Rows from block 4, named by matrix and row number. Rows with one number belong to one neuron. Each number is 128 + 24 x the weight over its row's rms, rounded and kept within 0 to 255. All counts start at 0. Numbers have three digits each. After the name is the row's rms in percent of the matrix's.
# fc1: MLP up (model.blocks.4.mlp.fc1.weight, 1024x256), inputs 128-255
# fc2: MLP down (model.blocks.4.mlp.fc2.weight, 256x1024, transposed), outputs 128-255
fc1.468 101:105119111115175109122099100088133119147178135109116148148134153133158148144185124177128144112130093161157130096150149126121136119097167125079142162149085157179144111118142101138125113134121141097106142166126142129079160131155156107152104134109111108121135123114150144107100154112120123135170104116144106175146146154125171156157074117110116150134103177162156123079091120126135136125140
fc2.468 099:152139127097163140099159112156154130149109104120138133124162145143091071149120129102131089095125086095107145092134102138128176090147095107173108117135144109136124173155180157161096158127144137107127160149121115144133141090142109133086116134095150160124092128116118144118124116121137102139132098128162125099149152118190140121155138121137114114106115131145173144119106150177104124153078
fc1.469 106:077151113133097136136108134112116098178119143117148132091129148117134127105104110158126092120152102175144149142129104154142123160111140106135100124129141143112104110150104150086180118149126084112119100126099142178156091109159128171130129104092175096150137096098108133133141124131146146112112124132102121103119113137154179169112107075128115111150127128144098128113135127156139133145170
fc2.469 108:128110147137142166092121113168084152155122141114102106092093124148128127108140123090127124139115139173142139159075131147098113106172100149070162146109111134137163118153154150145100115128124137120128124092140124143102118147095163120129111145128163178135102119109163086117122159108160122160115142158144165122156113129091132134135124144120119160159126167105125124109108110141198144085118
fc1.470 115:108123117143102108137141111146133146118126143084103112142167121144128147108157137133127146138143115144112115124087104104133176153182137126133132136130138146135160121125145148106089092097155150097112129108137161134094135105134153145140106144115102154093146100124102094135137103094100167104162135135159089226107106166131141122132098091143090143089117102155137177117105101141139154155154
fc2.470 116:153148149104117136173101128145138127110146156131147142122140116112103142100115140170144121109166114101084155141121175101170187173131165158146136136090100122134113108132143095115098138165142117134098111135089172146121085116136124132096120150130119122125127117149137099122130117091130133105102185079142141122103125155080122133133106120139132103121122135173131149158129112092093084133142
fc1.471 096:111097124114150122134161114116111130138130100113064133097152159131117159145168102119159130158101114132141157109095104105107104114149148123133144129110133147175122118103135142133170100094141131113115079111154054111150134104109102117162111159137100126119151104117141139124150139144129157102128114137156158173151132131116162109118112143111084136171128146135126124140086135188156118151126
fc2.471 095:159166081125140090129124094093071130167149174126160125137128128133089124092136152120110121103164149141102138092148183128125110137117157133142121126149098151159088124126125126134124123147127135130099091121128174168085129141140145153126140149099114157128139163165141161153107136108131100154119116071132127092121109115106127132132138205155148082118193118126058117103100146125120151164113
fc1.472 098:103192104080127117155143108133103145115158129162120141115116081112122108112131109161127114117149124142164152110116080129154115093128092110167133159117137106125105119132127141095107108155118102154058153164105111140120129112105115148158124110115136114103141079128154119144092123125149125124146142166213124132113095094145134105090142090091088122147119134077110142125133137117139099119132
fc2.472 102:130130146160143116137113156112126127122148147114135114132151093137090133147157139114127069170141161119086150170134101184107112127146131117090149113128148124112125115164150149160081136129117158110127141105097132108142147145079102128133146125125149091107111085148118141153129143154104143123121107169075129160140128120092132165160152178110115150182104162173160104068119120123111142118163
fc1.473 104:092120113148095132106124101097134113151136138126142169124133168104113107117152113143113130093119132141156132145089113142147103098079091161132140167134100116129165146113104121095096098154104165078112163146109155098124107132144143149122174104127158150141135134109116157105138109137121155111119117139142157132129088094118111105103098151129093116140105141169144121143087104191128124147127
fc2.473 103:153137093122159079106110171115149110132165086148083151159119103132083117141123106115049115117090131133125113102132135092138142123168121108077140148122131153149109125111129097116110123138153129147156117168105126089122168157173143104144118133096146126174112134131096116120094111140105087138137147098175111120114110119111157111166130150135101136112117133117128153155131134144091091130140
fc1.474 101:113091115150141087157135118144145125117113144142194101127150162156131169073174156119106129121141126145144123191140085154122154151117128115181158143176119114153118123114127126107144093191102114127131101133142133176108074142167139121133129115108110088161084121118110117129139149089107140139143149123136102145091110122101095135156095114160116152122095141114128153127127136113117123162126
fc2.474 104:150135108099110155171159114128135120125132115160108145097127115088137138128122114155069091153101154156130148134065194118181127130128108105138101116163138096134131120141114128133134177082102096129097127153143127156158147119076137100151115142141199167091098115141116109089147160107135128129119118126124099080174125071136130133125146134123156113127131126132180154068132169122142103146145
fc1.475 101:095123116128119132162139116130115114143144159132098109167094132153156155162130120178141135119146114151131140164129175115100114170125125133124146131163125150164128104118123179104172114149107113132139110122094071196121116100111097177147119130116171147124136116122119111141115138102117154129057102125109124131103135124103144140132135131116133132147117159134133131141136125132118139148164
fc2.475 102:102102107142123104085127111152126145158141108168080097128146133128107130134137134135149136153126134161102145140129099118147129109117076109127098155129148139117117133101156152125151091116127049145113170120138137137091136116148161151085125109079115157126130111123134163120145134122096104111141101153191151086142124112139152159092153144128110133084095160143109114130152157147132138165125
fc1.476 100:147108135128131095110141100097134111171112147110097142085138095126137153130148151124102121184142099165090099126134099109150160180129122089133102182109166101133138132145158136110118130135107094151137166178110105139111138072108127173114154128147160125123129110130147118099108122115137150127146116166152162120122130097159161103119096118135094125140116157111150107117104099194102147149156
fc2.476 105:120120157108175115171108098124114127132147144181164112129129158116090149135122139155128131114119083155171114178121126137141118136102160142130145147144083138105142090119123104099103153137178161137164136132146122133148118111115110164102086139161078146118134096132120140163120140112146126136140131035132132137117139105124132111158114127105110137160130140129101134119129155153051138145097
fc1.477 103:107132133140135097205126159112106143175151146162149144117160130108117124111148095119093120110142109135094117178104138128122107117128090064098150171152087138146135113108086153135128142135072160119090114140135090151149108121144153122191118141147149125132106121103124145098107087142123124109105146133154118139099139156142147159168130175186108152136138108155113170119116135139128117121204
fc2.477 098:117135125099106170094140143129114100118113110136137145131145147142129140121121149150175122126119169148106123135150124094132119106113165147143094088140171125080160160118139091124103128141154142157135125104134132149105116109133089153066142120180127119130116109149099075128178119101110157069179143129109150112128151135152136147091112128104103173146147114156117145109115134206122138100086
fc1.478 099:110103140123130133124084104107144127164149125127152128121180163120085155113145126113121129104117119148107149157127126103143080147125149136120123140181121170122103150169088082129124145117085088134113166121188178129141148127141149140148115156089139109104134126153124116142098098147130112116148093097174125093149142129161150142145078111115112148138141141118157142100129133119157172129162
fc2.478 093:115124121164188128103130179176118124135109142125148112105123125117135151165144137122135077133125104117157134157184077113157147145098128124111176114135146178073121128144107148129135130136155157105107150134146131153100141124106141167100144125083146158090167092127144137154073116072139163169114103124138107147156134107120140120103115107119068138161074160104104069133138119086131120118108
fc1.479 094:137127157102166152113138111129121146123120120116140132102127128133121170106126105105083142115161115105109134146136124094154122164100135084109125132136131110134119170157150159141093142109135113144115170082126103127165108088077124138139112140132129099179138102138118155109084120143103129098096121118152113156115126157138132136126140100149111108103151130126126191134132106161151094140133
fc2.479 089:106128076109162165166141161174150132082131097152124124118141137090080130114117117127112095110148138159136086160101130141082133133153132149115072131173093099084147117150094108173130118105135112101120117163142150082117142148126143117151138131121166127135078159132161127159137133143097114124165112159105141121120143117134137108101128136125144069137063122093171076147149106101111117088126
fc1.480 105:105094113099105122137178079075131111129088195114128134108171131123103139117151111120090103138136154140136097156048125121136156137121115113127122148116120102091105107136142128146122127132150168147132153146151168126113157143123161125157144148136119100125078131140081165132142113094126127118124117146117100132119131149097149137121113115106132120168133110163131154130115154087133121099155
fc2.480 102:117113117145152181116110132139107111086157142116134156113097119113129157150126180111142101109135109102129153158109105122151154086171177161144120146119129164145128116130090094127115144135125153128111166078119102116169107115086122161130113151120134135132136184125116109100168074168131148130129126111127158101137150149130123139101098129141135117150173153085138131148137180126128123158135
fc1.481 102:143121137115122086169118142157130097108155146142148139168152136147134179077126113129111133125150114101103070154125159077140151190114164128128141113188116102123106099138142158086104113159128162109097135100116124163094116126146133141164117161121131117157102136099124125124122150117100132163103103152120106149134130108113114107136113139129115151097123094127164156151117144119122193179130
fc2.481 104:101177081147134116136141133127102165159139113110159110089099118139148110138108111155177143124112112146120151127114119098161119132099103077126162080087143109110112181113115150143187083087145126132136128121115127100129110145137173120131123139168090120098094121126140132136120090135183175095124131087116152124121134139073123166132090157127104116112150116117114150159101109144156150131124
fc1.482 096:096118139101134136133125110098130154150149110144173170140153147085103140114136082144118148145096110160154161127088105077130120115130124179149158131090124191113105117141105111138140110107137129139118142173143130124152149191131171123116140131109124162111130135129114140134121098088121145124144103120132130114131164114144163099117115143121105141156146118142101097115153134118115143148136
fc2.482 096:124134146153152108103120168146111134139153092124126124103117144170123161084164166131080109121111148124167122146169132133112158113111106133078140188092109132148130113100125164144140112070140158099125120093111115104128094113136143132119120129112149170103138140148111122156116077146117135137166116114141120150132159151154134145137143120177097146140115161106123142144151125141081098094106
fc1.483 092:118131138153139124136141087100098140156142144168135138112182117116150147130108137117133114130119137109137112154097145115114120195183130099161124131127132134121077137155129114086137124127094130155092184087104117099099125083192111109123107184120129125155093153093125139134107088118103115128144137107125135112119131129142142093131114139175109100113189136130096143118158111135118114159112
fc2.483 088:110152118106124107126113161138157135128133082148148090126131120158135142116147111127150158118153093136168163112131098120127199126159143152116077167140108098162128075155119103126107118107174102138140142091135115149107107093091153147120117110150113188132093093117116150134108089119125098109104124125087159139131120206123089124106115147148132124116126125090152162121140105120129092157090
fc1.484 095:089121146115082164138125128111112139140159125126136142135133117195118120123128147151168125107160126134095132143120148166137102148130166140107160134114127123080115131170122164076128129145065173111132103112138086148103127128102155158162112099119144151081156145145118149128100132131163147102140129123147129142095130126119149167146134108154119166119159103165103134116105099147110148115171
fc2.484 099:127156126122141156094179126160138120093129096120124142106147115106139093105101131137145138142106138120108163169128141127137119195133136163154109107148138092127131139139100126120111118149157102129123149140122116105093143133143125118134166096144155099182102123140128132109121112147102153123145082193157122080117118132151150110117115107078103119133139118135126121185136149111146129143077
fc1.485 098:125113108147142106144154124098100142187088143132157149096138158124093155113091150127127114118150103146109080116118140060118086185172142151124120102155112113155123149133124136138131100149109078130106158115100115117102115136148151127130120196114125153106160107120103171129117098115127125141130104137129109101115159124154116109169100165128136120121105129139116146141121169125101142151129
fc2.485 095:138107102112130137153130136134131121128140131127134162133169136109130128155102055188108162139148082127138106116102081124145119113156159113106101127135113134107125136086112144122133136135136102145112099151121090094124105160130161104109147098115146147166166133093099119084150185138109125124123106131130162114113150114136138138108135117117123165158154118145156107141106102130161103194131
fc1.486 100:112115137060115143110146086119160112150132141159163158118113151137175113117108088176105128115134069088141104138142166156085144146151146136127135173195111121121134141145102116125131105126125112136146158166084119148141175117116102146146180140086157129129108137111120151106106131134112106120145117154122132103096083157134126103156122116105127140147159174103104167113153121118125111162127
fc2.486 099:124105142171162099101147157082093097163151193104116113125102154149123132149153164144120119135107149080102148142140146149133081111111082161129123101122186132136124116139138174120114087099124170124153148103159146152123118154134105148147131138161106098144156161144119129110086095147093148083113166133141141152145183147147118105110112160089150109134131125100114099124112096122123113081121
fc1.487 105:120145119148118108169130101093108134170140140104138143132147149103147121145139140122132143119137154117098178108117130153130142139157163083133137109133141134134147105138130115119155128166091138109095121137127107139103113143192102126095160128107125139127104124077189092141132168096104124138131139111186143188127113112163111167132118146097077120120119116164165154138125118146119153171127
fc2.487 116:151129090095147105123167154157125101169103145127091129113144155108147153084118136149131123133131159099112132145093119108131112167114131119137091122129135087103105122142139091103129131143150086124099148163157145140059114127122115149149125105150140114163127060098144174095118137097082140135154118149134127151155171147091121141121137159140109136117106144136133118120137118097135158127128
fc1.488 097:115111147151082115126136131102129074106156116117131105114120147153112114127067144146146147127144157110121116127148174155106106112148167118133167189141159120122089121143157107076126096142114144127108102100108133110120138141124132159111107158125133122110174139126118184128118136115108132143141114136147125136080139161086166160132080126179131158137110145127110175143127093114108126150128
fc2.488 098:138110117145137103140163141132134143128134149187103127126132077127091142141092074134157171148098141146080113127104157093109135133177103092128135144137135114162110102075145152128137126122171079147109151104150116133092133141131126126173149167097112171129114155174121139085150115159111168135153118137104107085156158100149084143152114107105153141126141084146138156120127141133162120168146
fc1.489 105:115123093119152090158105096153112121152161132162113132184145125164129133143163083143156142115112087106125101108100143118125108131182093123139170156105084151105152093092099127132148097135123146090133148132125105138136132089176125110127114166164105159144091101122165118093092108110095094172135101163152117121111141189121130175124150155141112147142134119105145132131129110095133131147174
fc2.489 099:143135115142129147127144187155129141136086137122166157144139101119090128145120159134129090126122123164130143078126099149136136097132158106097085102132137110119147127102161145107155103133137103095140131154106139149093124162146103179111132117142096096132094160103127195162139132128140140134183136159093116134106115094141181093133127124068128142128116123102114129140127113133180114130085
fc1.490 101:103087101096188150156122090139125113138140133121162156107158162115106143104192074146080133145162101080130145137101143134145112158133090134154121150130135108107116160129139131127133132068152120136146137087087110146153127110171183113148114120130099131137092100156099097133130143104124118145162127145152117172112120126172111187164090132171138159114110148134177144160113108135126151147099
fc2.490 102:166147086108125093161083101123083119128140114126150115106176112143119153130111111077114124097138078179128138153122129095124183095105136067132124152147104101124072154137112145120100129098153120135149112107147111120171099107130136124084124135168155150099137119165150136147081140126127141097125079080148126146119153084177157147103123114105116128114143114128152142125117177152135137134136
fc1.491 099:114107109113133129151130102123111131118137162111121101148154152118154155160137114115136095154139121088128095126131118121151117145116128102138126111106134118126118108116130137141146139148127149133102141149142105150104144121124119088158169096104116118158161100116126150147123110064103121111138114168155075185113126137128138135114144103127102144143105111139136136151100106111107051131124
fc2.491 095:108107126206174102095135122165131107133124153087123106102109127163101126134168122117155163096153130140144144136121146143146146109103154150120148100139126126093132104131110133142123121124148108135111080108111160165127139159116157189085110122148146148112119132114143146133133117140144133106112134110133116157155146120120118152145105148151130146099101181069097123157131115127093163142166
fc1.492 095:114125137117113109139118108117143095140175117130167172132137153080102137120151088125138098170152102124090118122120168123113119116152137159150095161123115152138171167132125110135119088173151116116083128104094120157114108106138134155102114157138140105114110148055122141067103147063113144201125129098148128120139126156093109113148106124133127146144146131122112177105133156116159106126144
fc2.492 094:108117166133148143162134128099137132076116096104146093137136149185112126133104182134102151118171138140114089102142082111127134122107111114146119146101134115137149162123167118092116102110124062138124119167140147128134116155107176100130139158125119079111098122107129151151100085124158150172148079164151131127119154115145148131134126102082140063158137125105148146113155154138115097159128
fc1.493 105:094132131101138161128126128110130111140145139121123144102145121135107156149134134116117136115153146101105112139127130126173119123107109167157133126120150134122157174147136166099121096114134151139092122130161094152133144115147151110109116109115129090116084148128170154086166058141107142110111100147112130169086077087127138164128155080120108138128200160163117162135136115201125092096145
fc2.493 101:126118142155131123100166113124091124127114115176109098162144089104139092173133129101148126119087141128161140120148102111095094143141144108107137156159149138158095154156086083149130102144131106084166137116150105136153139143095128155104125097145171148095099146098114130090103113164120143131087121136117118122177127146104166133164158157126126168148126127110153094162055146141147170123163
fc1.494 107:099082132112132129126133137094096125151109180150138109126137145151117171091135106166142123097178141100132130101108142152112083124116105117117138142134124126101123126129117113150089148170103121105102149093151160139145092145111183116145121119131126087164085130106117112140130177147101110133091116121141106120082118127153121179143103099171116158097099118133132107112138104137118127138157
fc2.494 111:158114135133085161157146109117139130129115122156165147138136115125125123136136137133137149151137099124153097110138158083131131151138142077137119131161145119166104123113121078137138112176131141118088119141130157146140128130116078182115120130123135105153109122111089142125113150122135087082107152121148129094104092119147161125124121132141145131153135100117135138165133157085124154173102
fc1.495 104:125118173082116138116104104134130148138172097160119101128119119077080145146158099154130162107152134122138147130114125110103130150135108141110197121108083129120133123109141126145183119119156120094140162124118127110084130140112193165111128133120126129137114138121127117134093154133119116163092115143109163130135100123115131160135137120169110107107119131112099130102123100088128092095194
fc2.495 105:107099157155160143123139125144137087137088125152123132118078121145092103162168125096114102121132101161128099092100138146144120131106106135154175108141157178129119148166118065134164130115121108120144070106103116112176140139154144148131137159125119135075108177123094116110146164126129130158128104121085130129127136097113122172123125147179136106135087159142165116104112151159091125143106
fc1.496 095:106093132097141099133165137107121116148100173159119118165164116146124159146114099112117109150122137086122092124119118099134076119131106144128112132164085113132161124115133141131136114151136171090099131146136107134083154131112131108135102157109112163113132160140152168133153128150121096129127111152126161132109122184130161114127099108181107125145174144128104136120105108137108102104140
fc2.496 099:175157121111095152147161110131119108138144080105143131113110123124110122144154130120113159132140148093150164141104094131094166138125160076120119112122139129130112141117120109136167088121111118146125096117088122164132139154155144161116135142139152102112139138167115131125163167086140097134108104127152138179176109162152076152151192175100160120117105154145162125086148134101112182120085
fc1.497 102:136121097102099111124120102120144152165106099119156123152136126161088128114111131146136092071150112145132145116107111137108099115147094147104135142140117151159133154151105111110110086121125098159145130125135143155121099149146155161114158197154153074129090101103134137125113130113104088161096098150132114122131161122071148147160109061186133130136158129075106160069142150130123155071113
fc2.497 098:156108110121137089127100127126071135145155111133121150158115107130109142108115121162139152107125148131124119127134140107121141088126124181103114106133119178158106129108146151158113166106187137158113124142123117139162113186146110157126174136128162130147108117122119151128145118092127135163118133125080105151120122164158112153160141133128146134108078121110193134132104104088085084125093
fc1.498 097:146110150084140122137106103151061087081093154107132181145120124133124113120129116145137136085129116120122135168137153138157137110098153158115156144179149141172148126110149114100128138095137128075162116142074137143104119123146171131143095150152130125150150118095075131088114150125124120105110148165108147126140133144158118181163127124169123153125144106132117156109100117130139115121132
fc2.498 103:162095142168130114124139128080167131132143118124103141109143145095119156145149115163104121113128099141115140147108152179174106122137169096121121121064137126129139138136112158171099151118113139086111135115177113133134108110140132106114135150131135133130128089119115153173151114161103113152119196123144098164150136123076123080134135131173105122116112151158136138107175156114154150125126
fc1.499 102:120138162128155126147108086097127134131142156138172147155109104117124121102135111124169128141158099128145129122128094112118176169121132125127121138170114134181148126118148130128131094140155136116101133123098089144134153127110138164147153093108107129152148095135138127096141156090130112164125117146163149142122125132154122145181147130113135137137154134129197164116108112134171108080119
fc2.499 092:130121094144150106122129159142148102155136126117119078139134126183104114174122122121131099130140103163150143109131138144140130120096138149129124141133134124105148160146155092147124164126109106142105094145113113089110113143188133104083111157136115067143132148124130110131075136129133129109134124130113111100113141118088160131147111164174133114136116124149154096164147122146161131152160
fc1.500 104:129109109142118159111113152096107135098168165088131145147132119122104116123116135115110118143153122131116128110126097115206084116108123146120138156113125120138103143120088174138136099133192162092102153106092101138144116126180134127168165124144118145123102113168132187103171112122134125165153100115127138159072122094164186126132096110123089125119093116146163177138107157151122141142134
fc2.500 093:147110176128081118159142137120146079148145115116127111103121160101123142125089158170146114168171109088104148084196155140150091150058109148181121117126123139125091122179153109123185090123146105111127114144147094131134140138126121124086101122140121100153150112093127117090117137081135125123104133112100179113092165148094108124152173088119147099122152130122111112109124140127119119103141
fc1.501 095:128165132096090125146156130103129116118147096138113128146118106124112117116152087088158124143112144165133139165074125084136130182181138094094114164126154113136145151163108150129146116117155129086127115093133072169143142114084141087156121134104187142119099144119110163119143117157155111117162117136109122179132089146140107129171137134145106088119107153137151099130152096139171126117168
fc2.501 098:111120105143129116124108154122108168112117126116126131106137136130110102164148125156151153153079134097134139109144131120130138107139169084110107094161142131133124098115116130147151127135107165119190145128146152117105124116160113118140147126143080114157110148143135165091089071135109123147157174171109110095133135105084156187123153149095127083096177103114115120116103135122148149132080
fc1.502 095:119120140127157138116146130139113112133135124131120162163090147143100170105145142148112115144110118127101098152095133145099113160133181134116144123140150133154150153135139111115114121116093136097122171120125143142107099155138135092161094167091163074147094126158113117137121118125095125119156077150144136105131141179142129137155078106151099160106136123118116123100114116123125113133141
fc2.502 096:141150164118142114155128076109107125177102161114136151082129095088141157148147130102112111075125157130155163143084130115135136137150118150143137098128113150119122110183148097087120142112122114173086122111116201142097140123116138122098158161121131079103105144139142131138076125127152126117095135116151092144090151158135128114106130188117140150110126161136129102137137161117081165119152
fc1.503 096:163115103144139130113114082117095133119124132144107119167115080113154105155148125116131106107128087137124090147130145125138142113111123141143193105151120150156163123094127153118108116128098143108121091136080124131159128105125117153140120108132142085107136093103115146099134097130113147128120109107129087144076107175157118156134118158110088115154093153114158096100123109158194142156183
fc2.503 095:158135090142154081132140118099095160113103150133159133150112170091128142121126042146122137186112124131130103117140181145111087121114107130147120119163097165141095085177122125133154129098154119154117134135139135164109118124092135078145153108153163102103131133155171131095142101137134144145121127146143096106128110102133114155157165149131118124113142133102080114127118175114146128170110
fc1.504 100:112100155123098127142085118152114116146099146117128108109096124117062119119124074116089141098114122141109114131123141148119171133096113082107130131125129125145109134147111110133112106126133139132107153150131149123145173174128154158130139140077149121141168137114118133155140189105105165101116117102134115154137115147152096120085136110155106213121138095135140138109122122094161121184162
fc2.504 095:125111133139178117117113137100106122127147101164110165124164137122157142160148111136149111097122143133179163159058108179136119113153117123142144093110135124136119170136157127123158108106128085148165146107134126129107133145107131086116130149154128107129123151115138064135153150117080144139146107133104129116165168103134134095126107121130100152137125128164126102136114127119156066169163
fc1.505 102:116132153116155102158152123109140102145164114138109103116124146154058130089175087127102135149148126086130128123108146141156158135151144129143170096112104107083105067143091139107148100159161138116089147126088095109110144138138162117127123107108116154149116133115117146149132143077133153133146115084140130150129093102152129139119101099107112131133094128135123111153117080084153154145117
fc2.505 103:135100091168100128117143116151149154153145144174122138150136113180113111132098159138146166101187142137122145148117067125123137133117103154137134125116137132133144141094132145102118104114091109139132115134127101108139137114143148121140122143133116144094164105073106137158162152126118118149097106146124108172149106154129145093100164087152145160154100124149136118154106108127140128121134
fc1.506 096:112089118146134116094118108141098128135130122126130128122102142133117154115130125118071156118153143118086154089095104131142104169081123086136184148123127118125161155164140152129178124149129159117140128156131096127112158105124099122148134117141179181115108116142118096145110116142112105086157132150141132155101106177144117172142125130142094122209158163126101084135123102130097070121118
fc2.506 092:170136153110156139111158159123120135108118135156145160118114117142125112121139098159104118109147108160135131151145115179101148141152113127116137114148122153135103117142123131122064134110094072105132193132104145145122162166137148120049140132118115070155111120125141112134135110143130105125114131117075150152152096116145125132125109130127158143144094153096197148083150180079108156147143
fc1.507 095:133114131132142126089155144157117127147149127105168143140091137114116108139117089156105123069122157178121106174136110129121163117114118165127125163181134092165111109103142122146114091133090127161101146106087123146158120125173130189112113152104115121083125083113122134114130152140105149111134077114142132138097119156096165117155101113201106138169087181100121064104191115098153110113153
fc2.507 098:167118156120089106133139155111161115091102147152140140114157153087134160113162145155163152102153118101142145135126094169134120170140157074133112096119112151156121146108126173126138124163160153148110134134137121148158154104109104124146142163122132146118147125110150134180155127139150110147132151138112145151138131145152142128112152126125170152107155142140138180142117101143114126160114
fc1.508 110:127119130131146127147136127101089106157188112137188105131142162100133134146143147148146097104121129178148128113114163097133132139147146099130209125118103146137115149098140144129144100164118106117105172128111132207125134124080107150107125136131159153098106096122157172139109122129118113107104124144151085125104109114125143118126140100124109114111087143188124171122134121132130102160126
fc2.508 115:143130115084139079139154088151131130142153131083145119087131118154164133168104120136129106138162145110131129133147114127132124134091125084117132121131107112093139138151176146150175116115144118157096069104128111113118137165138121127176137098155147145120128080171148167086151160097132116127113108147130103121078115104085154160151103113140130126124115093175112119088126148124124125050121
fc1.509 095:120089147155105116125145088098159114124156168084125094173129171118108160129108103158166150116115146131170109117162169098174160121138123102113138141119125139133114092147155145123104108129134127138100093137116130126141102112089128123142165131117150126133129115117095146140154193154099123116114130096151119180128148119102144096110128157095139147136145089125105150140107099135093161132150
fc2.509 092:121167133128118114100116119131123135142097133131134099128106121125142132170185110109178112143113089150186116093143092146125118091113104122140149142099182090133127106100157107130081127078163151133132125146138111101112133125122121129146133178123115172114139145130192130148077144126165100143156131146127097115137125119131110128117102110142138147116135119119132098150145138131154123110070
fc1.510 097:120154111137170116163115097101143141144140175128084120105182120141166145102148082106144142123126131134114115102168151131121126129131149077133126141124107137150126126138107114101131124094144147124089174144134141115142111093120128164145116114104133162116082121139120164073110103140126137137100133116127133159139104121099106087127125096131114100190141090117161130077123133124121137178115
fc2.510 101:149137145173161117130075160106151143134127148152105121114110132103165172149146150110180097160148157146165116097164110110073150140156115111130117129155110106142066105095119093141183139162145113128161134143124148161137109158077111134099077120126148096121149111109156059121119145129132146129103133129114146106133125167110163144100139135106129111134100142144133110149115120122128126155144
fc1.511 104:151141144111128110171110106119112115120134128146120181079136151091158146123156109143154132143148163101148159131104117088138137144098117190139122115121164149077141130110145155093161123122132123134118124127157073179136100091078125152162122110117135129132080116129121132064101091087141162152140135139132073159133107139156092127145149118099138116179131159129102200139132108108120127129149
fc2.511 100:136111108092132048117120168112147126113170124084155163131198127120098120162097132156143129126109153099123137109177128107101160127132115077121107131145076118107112127106120146138104126145127127114131158117121133139124134076163121129128148170134177137123142133092167184107121118117105145147156130125105090135091164134155161125128129083102117160118123091152124094152119166121134123144151
fc1.512 108:098130132171109085112138119147135130144112159120105090148117132171113154095143102119155108107134106129122151195156128153128133103155074134135130161125121176149141072097091144091112047121147141110126121159137149132131120126133162140147135120122113108090110117109118097137129113101112130144142117112134124151116087146167151161101100116140121148125118106121127132116149096137091164119162
fc2.512 103:109135088092153174116097166138139112142139133098149107111142144167121166084163117107093109129147134149130162152131136114136128165178124147118151165176175106133125077117090152090078143128139152152101184126144162161108129132140137110160161118107148139148131132121135132129108108105124164114108095133106132151111123129102124133121134132144088162191146115134154104123151095108137093171117
fc1.513 097:120137117125143125146094097124128143086151130143139119098107117159115115061129060154123116081102102120147101146129099133157149123109120091151137166149150119130093150174114097103103111122142147131130141118122093143116128110060146180113125112142152148105080127097127131062135133112117137185103124123139108133164122108149128134107135079152141127174105170113116154073123123090123138146159
fc2.513 104:193134128110128116180063096143133161093130116159109166133145135133123118106102112151095117129101140148098145148103108131141185102177094103157133157141109128108170140103130136152122133116134146143167131107123153110130157124105120098175091146119074134105110135130110117127106155123086141132149143124108163114131102129101136120143121122129091157127119089106160101132099136145126170157134
fc1.514 095:125090122138110158158073143124151114112186128125129141141138122158117137115145078098128105089133129120113132111134148107120114107119161098126181133157163130149158139107073099133143109157099171115089140106098140128147119143157132131129132140124175124172108133118115157073135141138136106160098091165158113138137124132128120171186116127092131146133146136160110163108120165089158102127146
fc2.514 097:155113143156146136126094111136109116125136126125182123157127169137135127154093148123134108086144133159162114144130107127117094113123147145150124118162100145146100129121140135168153156095120141075155094085137122124137147082089134143157064102102091127129142114125155161148138114137109139171148146092102145120152150150066117146145124123126145113128156171098108138142121155137157122093106
fc1.515 097:123099098099181135096154139125087150111103155141112178085148150108137139101127147116125113117156108129101104153151185154164119093124144118188111122143110139119105104147136102152099125149105160096101130096084166137155111114098097139117122116119135121189101121129149119124131169137122129148077081187144146113084114081113156118141101134120101151126145136144118177154116146106131117157118
fc2.515 095:147122158126099133140103129111166143115121131128144083173162150171128156171146125143116151116106128133156128084131129144138127170108112099095179117110081095127152140093136139091164109141141135128113115125079159130092131129130091096162134131102109090112147135119101125152136150094096137100130145142159152151119114149080095099145145105148118144130130138122111082177136122081163136135167
fc1.516 101:141103183136157100164118122149117117142160159155141153149157141124093181161187108118115113114156166110091143134087169111133098168112111094148139131164106200147132098147124151141101113116089109125095143143124138156146143113102125086137181087112136099159114096108123131161111126119111117119092101155167126107108073127143143145125118151140147110122123120142139128163124107155143143140141
fc2.516 098:148127134151137115126107137111164143135130106098097150117136082105121144114130131102123150107148095138153107109092148125096107139112116137153124106103134139168094138167139098154129164148105139129134096101096143135110096128100105151139108119103119174134142128130150119157129167093133128128084171100174144139139065138102126116144148105106163128100161080124137148135138123119170141179180
fc1.517 098:112132138098128158134160137136159107113121135135078127169161150164110146130122148146126117055130116135111102129110119131127191162110111117134109135129136136078124115149129124082107105170115131097123123127117183148106148094160144176136160140131120118141083141109131130171095133113112101154160090156143122107115079128146123105129104107143104167135110114106115106094118128148093175164120
fc2.517 096:127151129119091100130137088172081133132159146144143166132113116140152116098140133136103146095151113144110147138147149131123106073137163112164153134130113116121103124089086144159127131111129120125127132115106147121161113135112150117135116141120151129119109105128161144090132163106159094121129141128130135161122107174115138139161159141118177108134125157126114163090097083124115131126106
fc1.518 105:121133161145094094167104059093085118147141152160126168168160158091140177140166082174148105128164101122153150117100143120142103142130111096101166127166123168116117117128140162149143133127132095120113139089110130191112142095145182164160128140120145114138118149124138166125140133115135142121062136132119145110081132117107138171138101144163115125124102137116137141152129134153212146129148
fc2.518 100:163123122120119091150108119154127190122120118135156106139127087128132144163118132101148111153132101147086146061120129097150190147133162081165100153082175157105105113104169146132110086117122173098130123117142223127131026115122087157128141150102132127124139164117135151117148171137126085126152130147119120103117081146134168138113118134148075136136134126140124139130111138125100136145128
fc1.519 103:087140133114116133139122123103129115126123157099149129157123195149157147122119125118115160086158098136132101107110123171117113125105146122131120161115120157133172104154122133135137077149133164117101122134110121132171129128104082162138112151151130126138112126142141126151145093168094106173155072133117094149123107126117133145138124137139119163114111127114141123136087103130155136157130
fc2.519 100:108143141153147107152160085135167156147098120135131149142138096105144136128150151138120123149111114132141125115101149154135128122116137160159140113098134066176104129113136067122164157107162094102112100126180137110092109160148088139085140106081133131142109184088154133164128116130133142085118104109140058143119131146157144119142092135140078126149123122163128120148155101134130106139148
fc1.520 101:146095122110113126123136070108140145137142167131099145095145117148124138147137139085114141125117154099133081162098155105111151107155067117154138130142111140119091145111167140105171129162137135110128160159116101103137116160171185118124142126140123146111097121145126121092116136118125153167135107179135134100107116144168107128143099126126101140133148127151113102136134123119078113218122
fc2.520 098:156149126153151111105135144075153120118093113131161119117152109132133115141124159109142127126139105106155162119138089106127145099124145123106102100155146101134173092151141112090143120170139154122157106118159094158110132105077120146133131123134092145157148143114147149137162094146105133141163116136149159159151103119150133120133119173113099089183121121152107128126125118153103133088118